config.toml
model = "contrastive audio-text model"
spec_augment = true
vocab_size = 56
encoder_norm_position = "pre"
encoder_parallel_block = false
encoder_inner_norm = true
encoder_patch_size = [4, 4]
encoder_depths = [3, 3, 3]
text_encoder_layers = 8
text_encoder_inner_norm = false
text_encoder_drop_path = 0.1
learning_rate = 0.0022
beta1 = 0.9
warmup_steps = 140
Rows from block 2 of the text encoder, named by matrix and row number. Rows with one number belong to one attention dimension. Each number is 128 + 32 x the weight over its row's rms, rounded and kept within 0 to 255. All counts start at 0. Numbers have three digits each. After the name is the row's rms in percent of the matrix's.
# q: attention query (text_encoder.blocks.2.attn.q.weight, 192x192), inputs 64-127
# k: attention key (text_encoder.blocks.2.attn.k.weight, 192x192), inputs 64-127
q.63 120:139166144126133113128103065070139120200086153127114155125121118111166120117140096078169137076131133091107144175150111171081179124108098088099166122143148153161142071085139101152164138177097108
k.63 112:076136151161086146142092138153072132117128109181134118146086076076176134154107118150127137101194099068135118161133122086177188127081119155158115163192142098136137049121112171080117158085096133
q.64 118:142032102129155138128160120117134121087154169133183066177151141128080145145149104125144145191084108125128100135138160135111120151140151146142117121139107135159031113118146137106122118136178125
k.64 104:185130089109174085129140144153176131106142165069132146112174140161105142095157146060103111135097117122129108117087106134082155107149109118131113082091132137125116194127155074106132146143078119
q.65 087:136071095119128143090109082122174133126136133085134106191184143182127134103167126068149095205127119121151109153128115146134172100090105087166155130128144150130069105094142087116194106183124135
k.65 088:104123101114146094073134087159149152117183107117107125103139119143113135045144110096065140189108140124131142165139091153084159097097096076086079103113128173094126142106133084105127141091099140
q.66 128:145209141125154114137092068106109121189094128137045162088059097114151117129145123107146146070174136102108147138122133147093153140122109114077176133148168138101194133109095151150134155119107097
k.66 118:098123143151077153155080082172080143104123113189123125105074077085181131164112105178150145138190128100122149161155148100172166142132116145147128166165126106151132069118124189132104108105128118
q.67 119:103066124125130150105163172148111182055171140116180081154160149130093123119164166163140108190112146179157096086135165137123099133119167129157074110130126136128129153159191113123132123124172152
k.67 116:158132126104171128095169146106179148149137146087132145106168177171069158101162146102114112129081152168113111092113150135092084099154152081090132084109136159152126190148151092142147137164131115
q.68 081:079048081145118158103162137136140132098177125110146093174165127152077162133164133132131114199099161149155150080140124101111113143097153125121099139147133102142073130144137171145116143162146137
k.68 092:157172099113170117116157139128198131144163146107105150120187135210089132064149144098115135137105138170102124103080139138073083111161135077137141084086105140129098202127139091151133152126103137
q.69 087:114064096107097109109093097152159102116110152092174091211156144161126099139130108070147121185134101095116110151130112145112124172077137146188158141130138102148055096093103105119166127169139130
k.69 083:111152096116164132093094120112175134115163112079146132105150107135117102060127157063074098134134150125154133124115145167055145133160082071114138124095168125101131179067109086134163158124145110
q.70 099:117178124140106097174070096125144061188074085145099146123074085135186094191121084083160178089172090087095148150107109184117185183101092158169153157140155131129110081118092143133149127088115115
k.70 100:091097120139070114145078177143090105084099104172110132142061052081213096162105110156110119121165157103130174146125130129164168180109094147178101158144149123113139056125083162128130124083132124
q.71 088:133089106133135181098135127150149125113129097072111143141164118156124088071096142112117098206121175157170193174134122122123120073097129136149117152111136136075112179123148124164166112167091155
k.71 081:155111110092147128113174070133146143126157141088137132101132136139130142061162081110083124143088140185171140130110122110047154094119116108105141079141148178103127151121114139152158153171098164
q.72 092:099084142107141170087158113123135172076164172105161097129222159136064166078196142151131100202081190174159097141117147098096088102125158107083114105110107156108093136121152104110109142147155123
k.72 100:177169116123196139131154114142173146134148151098151124091184181135076165076132145107126122121088150148099110115136128147069105086143121093096136114107085156108117163118169058112127114165098124
q.73 066:136100116148118141148085180130147153095099126162163106152125105121143060194126138132178153171154121099175175081091142132161131166063175171168157154124174060135088134151123191156194117110143096
k.73 076:157115172127144129103123159120133100146137101084098151126179144147124132051134168101100101124114173134130115117068139120107075151170145118150117120093189097127183211142083135161141133131131096
q.74 081:174125131111133095140088098122131119137084134193136119095168168146143115190133064106129179086174069072095109122137103098141153117112131135125163122134134086160104063123124147079150135148154072
k.74 076:093095134200086130119080093088145093108153094191133085127118073079161098125107156142106133054180134077103119143143145099184187151127100123134121139142161112144135112120106148097120135145135074
q.75 087:119089161156123172120171208129109203086165126109138122130142135116073137092126178172078087181116183194156140110132136109143081113138131089094108094112141108126139163115169117119078118157159151
k.75 101:148133117093204120142142128101160130155132133080148137114193162190054150097169140128136105124084135149101120117106133134102066094179143112072119073101126121152119180146133088153132110138120165
q.76 087:110089123123068189086191177136152167116144125088133152122152132094107132115102187159122120154089194210133132095104163164167076103141152085112078137093143097111173191171164100170102131157127158
k.76 097:159176176102126121110124116086154144168094143080147169121170188185121159109171143120142098139085133178157139094096151138114074087139158110094129078124079165142124180167146094170120129136159127
q.77 100:118051148132114139092170144128127139084158147115213101174155173138095169119153161144156117164075126166136079131118144132126119133126160128119145098146112152181080108158155087074125137148150134
k.77 104:177146135118166081095163140136154107147159190118160127123206180177063144111145121094127129149091104131102090102103099153093112112136135093100147107074120161105115162150152071133124129134102132
q.78 105:094103137137077163111159158207118175109151095044109118141138115116092112070126172159093083186135162184162191104137102100152072087122135126153086145072134133106136172171140144155094114124108132
k.78 103:143134145084172137091174110090156157172088109041115155124145162174079140096149138112139094158073165202153134125130149140067092088158145101098135107106142180092123197122143115194133137160158124
q.79 106:126074123128116143100143176151138137059167154145191071139164166151073139135150164160122103168120155145129105105106150108144078101146175127140067146118091096115089129170153113077128123155175159
k.79 108:166150145125170122103164135101146138146152152111135126108196173168082142087161135107131112113064121162108101094106108144084078109157144101092138087096136170128129182142154092138164136133139124
q.80 089:096081118152101175096154168195170157097129097092129097173134125128120113106100148105103083189109158146187162103132137110139064129102114141154066163106141114085126181140142144139109102118120153
k.80 091:144140140117169123108161112065178140144148122064115151101128163164116134106161148107124123174096149178132131118121126148050087092169152103076142082054134159118121203120114081177144157157132112
q.81 096:192154113109095085167112190160142111122100079153089134080086106091105107173085154123100161090158135099103123068113077105145109141150131133151099191097181052127195145162102189137100105107129103
k.81 091:130101165140128134089125138104093108149079107130087135098123138143163098159142183136184065104191148165168154084123183132181074188157191127129191126088155107172199158178105166139133097132204089
q.82 085:101136154123139158090159127164126108120118080062074136099136094110130144045105194156068069142129171151134179140146119105169127104146149152128055126106156124092173188148112118148079136071087158
k.82 076:157125159104177121146165117111098133143130110052148153077098144171114120066147099109142145139085158221169165116129147104126099098128173143073114104126109164122080149132153128161104141128153147
q.83 098:124204180130111133168145128166088142173126107161084153067084102091140111128083173166113157082175167119125152130133128109131133111174135137080119148118129121094207126164142161160072135100106134
k.83 089:121101159131107159172092124090043124171075103178115120146070121098135139168117102156163120102170119143143132128139146079154103137099176159134142172155155122159161103139134187138095119154147138
q.84 101:134043117119108127099134209154133129095155141151164102158145133131086121162128134154108128162095164157136116104116120086157111143114154131155071144123086055131117122163118145094120103103202140
k.84 103:170137134107156125111145133104166150137121149063123142114180160174079130109154176094159114160097134156135131102101114155085054114154143096112132086094139138125127213128155090176142126131154114
q.85 076:135162122099145057126173168133081154090133173151125120090094114075095157116098145143092182095077143150096106121120151135113121103185173160104131057133123113083167089124124119090106144075120151
k.85 079:208131134130145114166176157134087131128098135163155110136168119139143128191108116151173167147098096148105133151140146160137096135118165157174121082053087081161100077148144156178105114168128131
q.86 083:136050093125137191076118110103157102128114177086171088191177156168102146119161129103167105208069117149169135152156120124116120102086130115121106133163150137133037132100134131147170132188149134
k.86 082:127163118111209134114163112150201158128131132091151119077158140174045151083158120126103139128101134112097125127115121148080153078155095096094126062131134158107114173086182065065120134140136101
q.87 108:119056105105144112109201131147113142086185143154152078118158155119054178126119159158109134182091167151109092098128152121134080123160190120083148082139096128147103122130132093103104146120160157
k.87 106:176145114108153116125169179162179141114127163097126123122190151152068148119134104090153136151102128150098103101140140152113096090146135100097126067092065137150110177141154103151125125142129141
q.88 074:147110108148145140104099083105150121179119112099111149146181170192112120151127121132188098199170111148160148167146139144160105122112156110186102144116092135152109155148131087185141071158149146
k.88 067:054130140099097124119176076152139120120132143133103206118121142117092181070145150116093078162141166116162132132144104084079176112106086063059122134159165191089111193101111118113131141140125093
q.89 101:129069115119138140128158160159121145088163164132181051121155156129055178134137142155120148151091146146145100132100160084164113131148183171112133093124120117153088132148155114091088130100201102
k.89 100:183132109109161085136151160132158129091143154098117144130181157155068141105145140085130127127091126159095113102098138128081090101134162087110132064088111144148117186140157090129109114119120145
q.90 096:180145121129151066169100075082125090164106126182104151107103112110134107168122090113124209036155084074078105162117106138101157133160108118102158098167124091162165091114106130125158160129132116
k.90 096:096129124139080159166099137151105152090123117211130105131088089098164100163121110160110140110205107107121095151129121096212180157136115154182150165180112087149160061151133164075120092119141122
q.91 108:112087124129076149109158183185152160087177133118156105148165136148101118121108142112105115197100128177141127094121123118168098121107134133168034115118118102124102160156154139117127097128150152
k.91 109:176134108098152112099145139076167117144123140062120176127162160159092136105157166094130115168087142162152130102117146156070096118144127098108132103090133159123133201139129088163134139155108123
q.92 117:133056098114090131114145166144130137085152157145194082188169146128091129139161159136105127192093087144148095111135123132164101161113134149162083137133086102147069110168137106116111109149168164
k.92 115:165127144096147082086168170087167133126176138098125163132187172158094127109143173095131117138099131155136118096084135180067078131152107092118151116088146150118148173138136054152134130139112115
q.93 084:140061075127071093117122179147143114069119106171151131102110091138142115169086140114109153162159140071122098090109092130185075162116135138148094156156142063110151101152099180105137101156150153
k.93 085:178111153128173111060097127114128112161108130145094128111172113134129086087116178097108106166165142141169136123082144142103078130133159117129164103061175145133171187101112128154151173169170109
q.94 098:089147138116185128133107047110137149122132141102161160161167147151143164093169078087170148095097074134121128158153130140082164097110124103085185079120135180103089071095143095126196167172122117
k.94 104:099153092119142125163141125171097143098165122176174066112132100105160116106096111143084172105134125082077094172175128129141185127103087160149138152146103102134120065106126136094111141106067143
q.95 107:174143137116115078152125146096113079161129141198116169090108126085127114186087119126109204055160119091065082119127116145124127144133145075109114125146136079142199106159109147125118114127154088
k.95 095:117114165142054100115103161126082122131085115185141159107104091104136084169159119178152112077211101106151124120122153119189123188127151132152145156152150085169178094152108163121129117118176112
q.96 090:155151162142128093114084092085081140145114153132128056164090144083178111174168106089176155088103071075180078099126112184151201146107077180178184131163111125203096060131122106105178109174109101
k.96 098:113061117132129050108165123118128154119138165140157108159149127174180114149154122060178119182107102122154084136096105137107101173148086173118162094102153118156107098165083090099173140169150083
q.97 118:148165128087130107109120111097176052170079149143049184116113104124134066096109129134132121091183173094131166114099077091103115141099088114094130161113220158116198175160076174181127100120136100
k.97 111:083141133122124166167152118108137172118141131082126183097098137102127187084117088142130161134140106164104162162139137116128142098152159100095135112160087150115117122117163116126182178125119176
q.98 102:065119137154095183160137122142055166100153114136181080169170149144152143156153139127138165183081093142105130124140176118149189116120160168144106135129033179146059071109171121079128159081119156
k.98 097:152070100124142095095119164144137089127110143142153059141107120143146084136138150081112113119101136097161118110147124129131105180105091149222130163082169102165149163113106096121117078135100097
q.99 089:063144195125180166163135103156067197112152120124123084136079090131190145116163092120066139152158099144139158141131165139153135138186166179160155098104107149103075074115100155111130143096121146
k.99 094:146127110109101102097121147085158123096136156118158169159150152163113119138141125040171116202083108136152101114123133150082094157095088095156102139073167179147101148132125135150148144173060087
q.100 100:134146124132136154129136135142084146066108126121204050165144144124178129170159128109146143147091101131133073125172142156136153116141163152179165098154063116191049083094165107106115121117163139
k.100 101:154066101117104068089120134136122089157117141156169090158147145157119085153125141078148102145116132100161095136114140156156093153101089168188145129099154114155131122130113093123096125131112073
q.101 111:104173132103066098187093091127124094164100143114096150124080100160174115171121079108103142081131110088112174113105073106132158169097088170136130157115171143084146122157104160162160159097092112
k.101 106:100159108082142134148158133119144182078141169088104200138107105112149166129120088082165168145055134150127144136135113136060150139161138132074117096161133181055109120135104109132163193156114154
q.102 099:099132135137094103164123097154048176110150130146150086155115084158174135200133132107085164135122104122092135159136155142169138152173148199174116120143082129127058072110116145090145175109124135
k.102 115:160083087100155074110111186141176090136137142106125109153132126121127079160134145074132141150064104112165131103106110118093090148117054133155141105077181142111143180093109097155124124156096090
q.103 121:137188131103101111143095106078166091146090116118058180111088105159134092133130104111161129060152115083145142122105081109090141159089080118095136170123215129099180162126082165177120156138104065
k.103 111:082162136115133186178165108114122171099170138107132173089114133111163157097137095110135137128133122157124148164133129130114140116174157116067143097168111144073107110148126122109171180133131164
q.104 121:111105126160128155141144136148072167083165137123206086177153119119188143155142102134129141145093076145103126124153171160140132133140156183170129109146075112151054078118175128074162140101136149
k.104 113:184084125138156078085120168128139089116128130144140084153132130155142075151131134089137117119084126087180107094132133123133098164121109170185119118078172118142144158131118098143126109117127086
q.105 081:106126121157119156196082117177077113107100116172135089139123118138146135185150087106136144116136082138119097146116062125151189146097146195171128145183103127144108045108106131152153144092064088
k.105 081:146110100097158107099130201079182121106119143083149129119090122139143104115106144067120121125056136107170155093101105127111126148126066097116136123085210150126120165122088104140133137170122122
q.106 103:159159135111136090113108112118161068145062143118046163103093123083156092131109125101145093054158149102173146120123072153097132175142082134109160149130198096131186136146075156163141079130136068
k.106 100:083143149108116164146181062123120159101140133090149182103126143130142196074137102135124140146097104155106164149092127138117151116143198117062126078168099166086094092125151121114170174133142149
q.107 090:121119132124149172087132157155132166156160105089141144107149135137033171106129193141104106195124184190110194131120149073133136076089164027080115110072108151110137201098182052119080125122129164
k.107 103:146176149121112129152122165165130077135096103154083105103108129127127090102078141203109097096188143108119148132146113112151120104126111127188081185083150102121167158115139162155032109070104141
q.108 115:173136118096143151104129121077160089142078127125110180114167153140079122088102160151180086109141160135156109113087138127110096125090084028089115158138177145125191180123105147177102097144153112
k.108 117:083155146127101186146114070148076139134148118142117143105124126121150182122108122166096115114198145129074146160146131131175143091156182107113116160172099108113134089117155131102133143103143146
q.109 089:118135116080117117131164139123159090159124116122065226110134120157083122092050172195113114134138159144084192109101106085126103105113113075102108129086150136070179167150150121135123129105093112
k.109 098:133190162099134155161114129134112129111133083159091192091082109119145144114095109176080150083152141159087139098153121082131165092144190110103089135164085130103145130089148170173119154105124194
q.110 089:164123079118090053201140150129168052123087147163084180121097130142149080194103105106127131079157065062135079104144075115103123134151133153147110148130162071116134085159109159154147091124128112
k.110 085:076118143109164172158131110064145151124135171106164130176132147105121180146161107148126116095110137161090155133130152117119184161143151073016206085157118188137114132111142120114171150138168138
q.111 103:092167123121107089158098111097128118149107136148067168118070110098201120182154091097150160069144116091141109111118082107149137160118091176110157168152181124141147098145081165148184130135078084
k.111 106:110153126070144149149177119100168166074156150093140179132141121094120180137129122090149157137086123145131142152112105124084143114158116099069163094174131155100073125102123104109193207140110133
q.112 100:134080117160112141157170145156071134090180097138175087128149137175124159164147124140091174226100104171078137147150174142125139089176179145179101081136060088120076112094170093072132157116116160
k.112 104:201108121131163088098107165144110069144119094148109083130103126155110071151119143154102117104124125092148127077129092127152102156103075130164079121067167105172176190145119137151095086098108100
q.113 101:127110133130119120113138137159094170083138157136186048169150154130158156145154104102124159128087065123163072139139152206152156148138146188164150139121092090173059058115142106084148120129124102
k.113 104:150057083144119089107133145148133092144131122107156081158145125122157100177160164077152121155091137106153088124101120143145083186136087139157160125091153119164143157137098135099140114136117093
q.114 095:116125132090166131117148134120154097166101118109093198107109088146101142120120134100112093122163147139111208117105079096109124140126114079068123134096141161076171208097153137187107156123083128
k.114 087:101202146114083171166125122124139128090138125145086170099115126125149151098138071164124132121160141123110147127113115109120138107148156125115080134163099141068096107141116184099130165126097178
q.115 108:119090139138127112120116127156090153121167116154156068147136132118197131181167120142135140169106082159132054137157140140186132124143162184183125137144072085181076069128160141100134101129171152
k.115 096:146059110154152092090108152113088093142146146134170075152140117161128101151151164088134135112096114095163114132108110153137114141101092117155132114103160123166140161140116087143130104130149050
q.116 077:092114111115104110214127108121097072151138101139146104113132103162117138175124083100095169150151076126091118188133137132124177175163134179182102148183092136106077049132135142103166142137103143
k.116 079:161048092095190112119132188116171071132091151091135077134121118105122070132135174123144136168116108132168180105093120145128163184124103149130150113093168124139171148052097101150094118129105142
q.117 107:120079121156128145134127144167107150075150155149207071148153172106135140140134122160136148167115076144126077144142167146142116127135169154190125133137076101163080062102148133064103093127174151
k.117 099:181091145147151095084111159140109087138108114120163075137140116132104071179148156114123128133137122099151088088114110124143102142097099150185137117105118115183140157108118102144095078137130089
q.118 097:099111139079118154115144146170165123120175114122083173086127129156081139065117170163112088190135197183120192162130145109139074056117159076114117109086110116078144204157151139155095072127181158
k.118 103:131159154141126160133096129136099120175103083138066150072122140113105116092083120183096098097183149153101174103146135141136150098102144089112096180139111130131154134079132187173087130065145157
q.119 082:149135088120120073167088150110151061150089164182088150136086160128130120179115091115164116073149119086124115120085087129120071144085121134136099162151162115102133141183131130171171099126125109
k.119 077:087163170161139192154175102078129153099116141114138178159100092091142157100145119155081122093127142149084124126134129147133163127154136094097177098160108154102106125097144122095149165125140187
q.120 112:142142110117127134084135110112176087171123117137063184090149155140063125081102142186141078122164177162142155138100098108098074114138117064083101146109173118076194179153118125139092109144150112
k.120 116:111173165148124192156121095121112136145104112125097159089129136120093152092066112192091125106184118149085168135131138097152150072114179093085106157165111106132147116117134153127104122112147158
q.121 113:101175133143110122180081102147090111116113130141133069173086088135183094207120089086110191109116066085117100131127097133128174200119088209156127161164111142132092084118124129118162153113079077
k.121 118:124075083094154095110173168137143143124159137107183129171101116123135120161177111038159145145063133104156125138108116134099131178145093130118161071114153174113105143110099108122132167147118112
q.122 112:099109120145131170131155161174090184079194145129188097150115126159133155133153117109101148182108133169087125133138186130172134101164175177161144078135052127114056104109158100096145164112138142
k.122 107:172125107120120075104107211137137085121118105153127093139131145119112096181132139116153107144125129093163139097115105121126107145126085162168112134096174120141131172140115140137106089111093105
q.123 085:145100060091091098157115151104188088140157137125137190150140126190053156126052149150103108146137125140053162167087133075090093099123144098131040135114105115091151169163157098147101111132147127
k.123 080:098132149144153174152118156150102097191106100145043113075087069110136087116078132173079151134188163070093168144144151102164160136141141137155123154144141090150176149076125151162097133077146166
q.124 119:116131149156114105142114133146075150115140117128163069164087089079231117169139075122122176118107067110155101141139151155135143162153155212198174121156095092146089062117124141104186164112113112
k.124 121:173085101106144081070138158123151118124139133089197126159143127157119125150171134060153127175089120118139105143103119142115095158125099138133143093097167131143112156134110103133153141163106071
q.125 084:093160150133161236108138123105108150153167061095139098128157158160101175119137126132085085131100120148071152080146149134168170108117183093090110122096068165130078142092175095168071137136077149
k.125 083:173115105136137123155126177140126068134119101171073123116100093125135064092071120155074134123171140106141150128179091080159139121103074136203095182092202086122135123123095139146076075087118139
q.126 111:124098142174149171105150150143096177115170110125201090144181157140085179134130167136109119210122139174119122127166191146135132080139171082130128087145055113143076111111187066089091134124162189
k.126 108:172095139160128104126107156151134074158120097175134079118131120145110064112099143151128096132149134098156132108144109114151112120117120155200105172064139095162150131104120119151088068095119112
q.127 084:109141139100096106166114153142144092124133158200083138109104061145175121134078101116148129126181146080117142152138077120123094154193126220173098153132148120097161118189073117139191148116126092
k.127 090:121148104083149166148170145064125169085111147059144176115140150127136195126150119108162143122090115158105120083142149156101148142164133073043155127177132199119142127114149107139163154163155129
q.128 123:175130120094135113115098105111179083188111134133055192097110118124095100117091140134115070098170174111155155131125082090102094128121114099110113131106201103085205176161089167171116124135129099
k.128 114:101174153122102178150123087125123156135135132101115183108109130120106207088119108160093173134146126160082146163148133100106154078139164088071119142165097151108116120127143128119146155134130179
q.129 097:110098164119138184081150111149110166139172116087162121095145146145042152080152162132084120212097174178123164106151198121124131072132185087109127098096086162125121197105162104144093146142107179
k.129 096:148157133146110120123095162154108091152107124184109082078141136141115099131098128131118097086193151114145095101156115116147096120113109129232098165056122093135127176152122144140074068099126125
q.130 117:129174128122116086147096118096146101155067137135054159133102084129165101147112090114134131053139112094163129129087086112128136183117067142106145178119210114115149130138083183146157117123093070
k.130 113:094158116101118153152135095101131178113134151106136179124130124118132175110137075128138156155135128137092130137137136140101133106144141116060165101195107165077082071118138116113177168156151128
q.131 096:182110128084145089118123116112182054191105126155082176090144134093135089116108103140161084074178162092148107135123050120069104145130088122129114177143191114123184131170082177164128086125134100
k.131 101:081140151122148188165114047092114155123139129091132189156133133109138177101120111149112137132117124140105144137127126130126153103144141091050128121187091167117119121120167129105153145174149155
q.132 088:109116140118126117107178174169152146148163084111128160087134118151078125138097147157075110183111169162061206186116130108116097088124125075104099065132112078074119206133161104131078146139119158
k.132 089:166190153141143147159144148145139122167102105144044128039085155136148078110086132191102145091162154103105184114129132139146110122130145109145071138104136128126183159078104140158052120080132157
q.133 102:146144131091129071090142118083177077144092114109056177111103099125148099094122135120125125080163157093153150142089079122117098133116060097103181136115214128099193170164034158153128120119168075
k.133 100:109148135082115165166141076128127195114129145100116169082125128105136194084129117141121172139121094173087143155120119151094158106165176104069127095173085177086113096113169121115156172142123141
q.134 096:081148183154173196079154122143050203125146135106187077145081095098175163125171118117103147157097090158144140109143194160149175138165165171149178080131073165145084128096132113094145182120123169
k.134 092:147104106135092088108110153132159130111115134166166108162154131162127106150097137076150070152121102145191092092116109134112077164095068157197103178071204132142120157191115130127124117162094074
q.135 093:105111188126156190092176115151080190134196115114163094101148082129125162085112159125079138185127173166127178149184161087148147091169149117130131110096079152108096180112162098099100172131139155
k.135 086:184117098128127082100105130172134097144111111103152104133132151126129072115091156103144132103124110117145097064115126106138083106096102121214094188063156108156119164142108124165074071129108094
q.136 092:090192094153129182139101098112082133100100129097164122186106179128125130164153113131135143064074093114179090069120125131130205175105097115086149166162115180175103109100094134132163152154088130
k.136 087:116103104125091107125126115155096126103174116141201127177128088093183098129154124113141140174104150073157113164149117084100165152121112154164130143148192139123067091144107154103149142118134089
q.137 109:172135097117144101101097138102158051158100158123067191122099131116115085120130102135176123070159136089163099136105079122118103131122098113106142139145182128096169168151076157194137062114158083
k.137 107:072144143120123198150110080095139173123129137088140192141119136130139166113123107149112147128143118162087151177108170143105172107113135103076169120190084133122116087126152116102155161143138148
q.138 100:088119155180148192093121138155083165110163104101197091160152153158085173128141144129121136172085119180106138166138181138150133125131116110106150092127041147170080110093177082075086168156111163
k.138 098:151128100136118104110112163171147101135131116184110075117122104138112051121123135132122139108123149123127133126130109144129098139140094187204112160096152067145163133123099169143101063111110081
q.139 110:130113163152136161105158138144121166111152138124181089135171175121075153093170140163132143191082124160124079141175199135129142071150151114136155108129048114165087107120172083087105088140160190
k.139 102:171110113146139093080086140161122098134118111185168060130146145143117060151105159135114101117163141098143085123152137146152104133102109137180115165088167091183153142136113149135112065116138094
q.140 107:091118158139115143149119097141070173119119137120155083147075078106204109177151108090142197120108088141135120162131170171137172167136148210162190138138098143146088063093146110135160182120082104
k.140 115:149094109087120064105145169104162113081158135109173138159136138146140119134157125066160124158072132105175104123097105148092107168135074145160146115117162156114098141158095117112155151145094103
q.141 084:151124090085093101122139159115208115127164154109076173130183129147044132154080154118128086142150183157074149149117111083112098075089114055079070115130146115079176201143128100129085123118137175
k.141 097:118169135147112189174127118159077142178089112139090124087097124104163118120103152184095117100204141136095143136115137122170132091119185118096101138152100129120147100086114153115115133076131183
q.142 114:166111099092136102070148119087181103176119121113107181094129145135053135072141155124129083141168197117156128120138118091094097124130126046079122118094159158113187203136116119161088109152149129
k.142 113:065183153145104181172117093131127155150129130154096166115133154116148157094089115198099107119178123177088136133138139130147137073127165140109121163173101120118123112136138155118100111105147152
q.143 106:142139153105130083186116127133123092120098159149106125151095086145167116194115084090124151050121066089131085129102101153134152214128098216115145181153157114130119085158095171147160145120118062
k.143 113:112091107099145124160134110080147187106156166097158145144132123145146185149172117091160161164074099137137133140121126156075164148157103140061150085169101158083085094105127080096170179163115134
q.144 108:130086121167111114148090160125131130152150165118175122202167110166132111167114115073157143148112057092107139142127109141139148138079117085182124111167127124129086100124149056118163128152138145
k.144 109:167144131109085076167105167092167098125101149147102205101131132132141121135133140121127116057153078095127086084095075123132100132149136121160136171121184091131158138217094129109149114107134111
q.145 108:140081116137110130124146179113119180143148134092207103161128140127129135155129098093137147162083074139151139134170112110107139124120146112192106117186081128139049092135157093110150125158118140
k.145 110:159133119067090121158170198137208121073115170156097228099188180189101141163146138159140116135138092123097098090087053145118100117174130142112116112127133135093159143180129084123144145129127093
q.146 099:124093134091107161113159178143104183111178150120155134135129174076154192142140092117073129172106105151138108132165082109090149071158138105130110096208064190078072089119164132118107142117077164
k.146 097:139148151082086124165171170163171133098118155162081193089200163197129179128144097121114155140135089167101079119118071160119088077113112110122085100166100123086134137157144055116130107171109128
q.147 086:170122119099162144105157122069095135186112099061173143106103113122137106116119119108106163141115196153148192153143173120106178135135078108099211066124130163098113154091090170174156099158150123
k.147 085:109120067073132143156186117132091096069117173131119122078124099143092167082124134192136121158116202176066129176098170130138170138177165173120133093146120148079135106110139114059144191086137133
q.148 099:170097116117177145101148127129083133177143092058134140097081103098131128081119150087116152180109197136113168162152188126094160119146091115123180065115120120111138192051092137188134131167132106
k.148 097:105140107115121140177184089142091137098144160137115083109094146130124187104143114208131151153110174149075134168089146100134192109159184163090096080110118140130134070093152110107112197096122140
q.149 131:167155101135167128117121083145136088170100092115071129082082115141133083103087166138100106118164210149127174156118173113134123143151094126100161115069181133122170186074076154194111107118133102
k.149 122:078141127188170182114111069115065154149146078111147063139051101061105133117144109151108131139131152156137175133148183122144182151095141158110120131148107160154130100065126155107086157107128173
q.150 102:094109138111077121148134164152138151092155122145157104167152146152124142134147111127161132151100030113135080080144071117124132116107127163175062139196097111140064100153192129107145118159139152
k.150 103:188124139076111135133144160137216133109100178111096222115178156203122112159119131136157111143099086121141138081083072152076078103115115107136102133140153092083136174157138086131153120154141095
q.151 088:082153148134144125151147106093097107093101158153056120106125134142143139084170145171145076089167133145151117125129135112147091110154147181086145153079143156158152125151104169142074121068148131
k.151 091:123090129171166118052114125119118156128134103069145101173105108118132127141129129094125134231100183170188195142168142133076134125086102101128164095121112144135112163106152129151084114121095115
q.152 107:154161108131171109113130102148128079156123142131082121088070103124120088078089141146081138129153213142119169158112160138130137138156085157098164117034150108140187175085084176185106097091133091
k.152 100:069135130196168175128100066100037128168144107113148064157066089052124124113157103164108123111121157173141139121162162107165166142116178117110132126136111146162111105088149139092110152098130162
q.153 120:163178135129180131117138105116123098159102109115074126089095129116133098115083164136107125098161213129135152178133157104117138147149082142098183130070184141136190170105105140181131124092129109
k.153 109:104148135192155149104109063131017146141147082125152044152065096070140129116139117120112139119144167124128154143183187096168168143115150152121136123133084169179092098067133176108111134121126137
q.154 107:156078134143133143099081126082149117160164136107176123155138130116129101172112132072176154134119084082089109130098132162134133173112086051175170137149129117164099097078118068123153137182118103
k.154 107:143151106120080086178126163096127053111101129175108145091134126124143104138122128107137120045153114099121068097108100135185114164134107174143110147124187108127171114216100156104160106087134125
q.155 099:102154136108087120144132116157113146064120165196093137087116133118138150156181141183120096099165121159161125127099118132118119098159155185127079177126123132106141166203146163105110103031121164
k.155 092:127128173128139155062096133119119162165126096077124153200114138092100123130121110105137088182085131181171179108142152129109095113098132086109139114120094100155107160095110113129130112166132148
q.156 116:160090125165175166102115116074122135191136117080177121129132115126112136118130129084138172176086154111135162155155152170130188142134119070131195099126129118138131143052110089116170128185154068
k.156 102:134125113079113113180212139135127103082110185162096130023126132169154093119131134163137143102163133123085102157089139109152137087205176173121110099141143120090161094128127137120126167074139116
q.157 067:144130147187114155115095087117107117159192136149127109106184145165066134082157170166118084147155143131127099118098138199174066172116098137136161158070149153198165149144113111118149103094104142
k.157 080:086158150158102109126091108110084149140152081073165091196102132093130128153164154116144116063143098100170159049157103121169117181085127106129089190113127168158092151204159127090121119136105187
q.158 100:119112146108112130115171138168101167074130115146141144116134126119157203082168120149070098151111128189132128114182092077118139088189178170146100114158073168110078133157144145095077165095094153
k.158 093:173128151068102138117160153192210166147118139124105202126220161185111166135147124151148122194098094136126122130123095151068146078150151092129129074143102143073085135100143064144112108164131079
q.159 112:143091111131101107128130155132151159125157115095181122172125108124135115126113094067129159177088081129108137141137100130108139124098125115186106113184102118124073094122155092131137145156107122
k.159 117:145148121096076082162155183130182117088110189165111206077188184179117141143127148159149143082147081085122086109082052134126083111167126110143124141142165102085148134208099084115145157106124107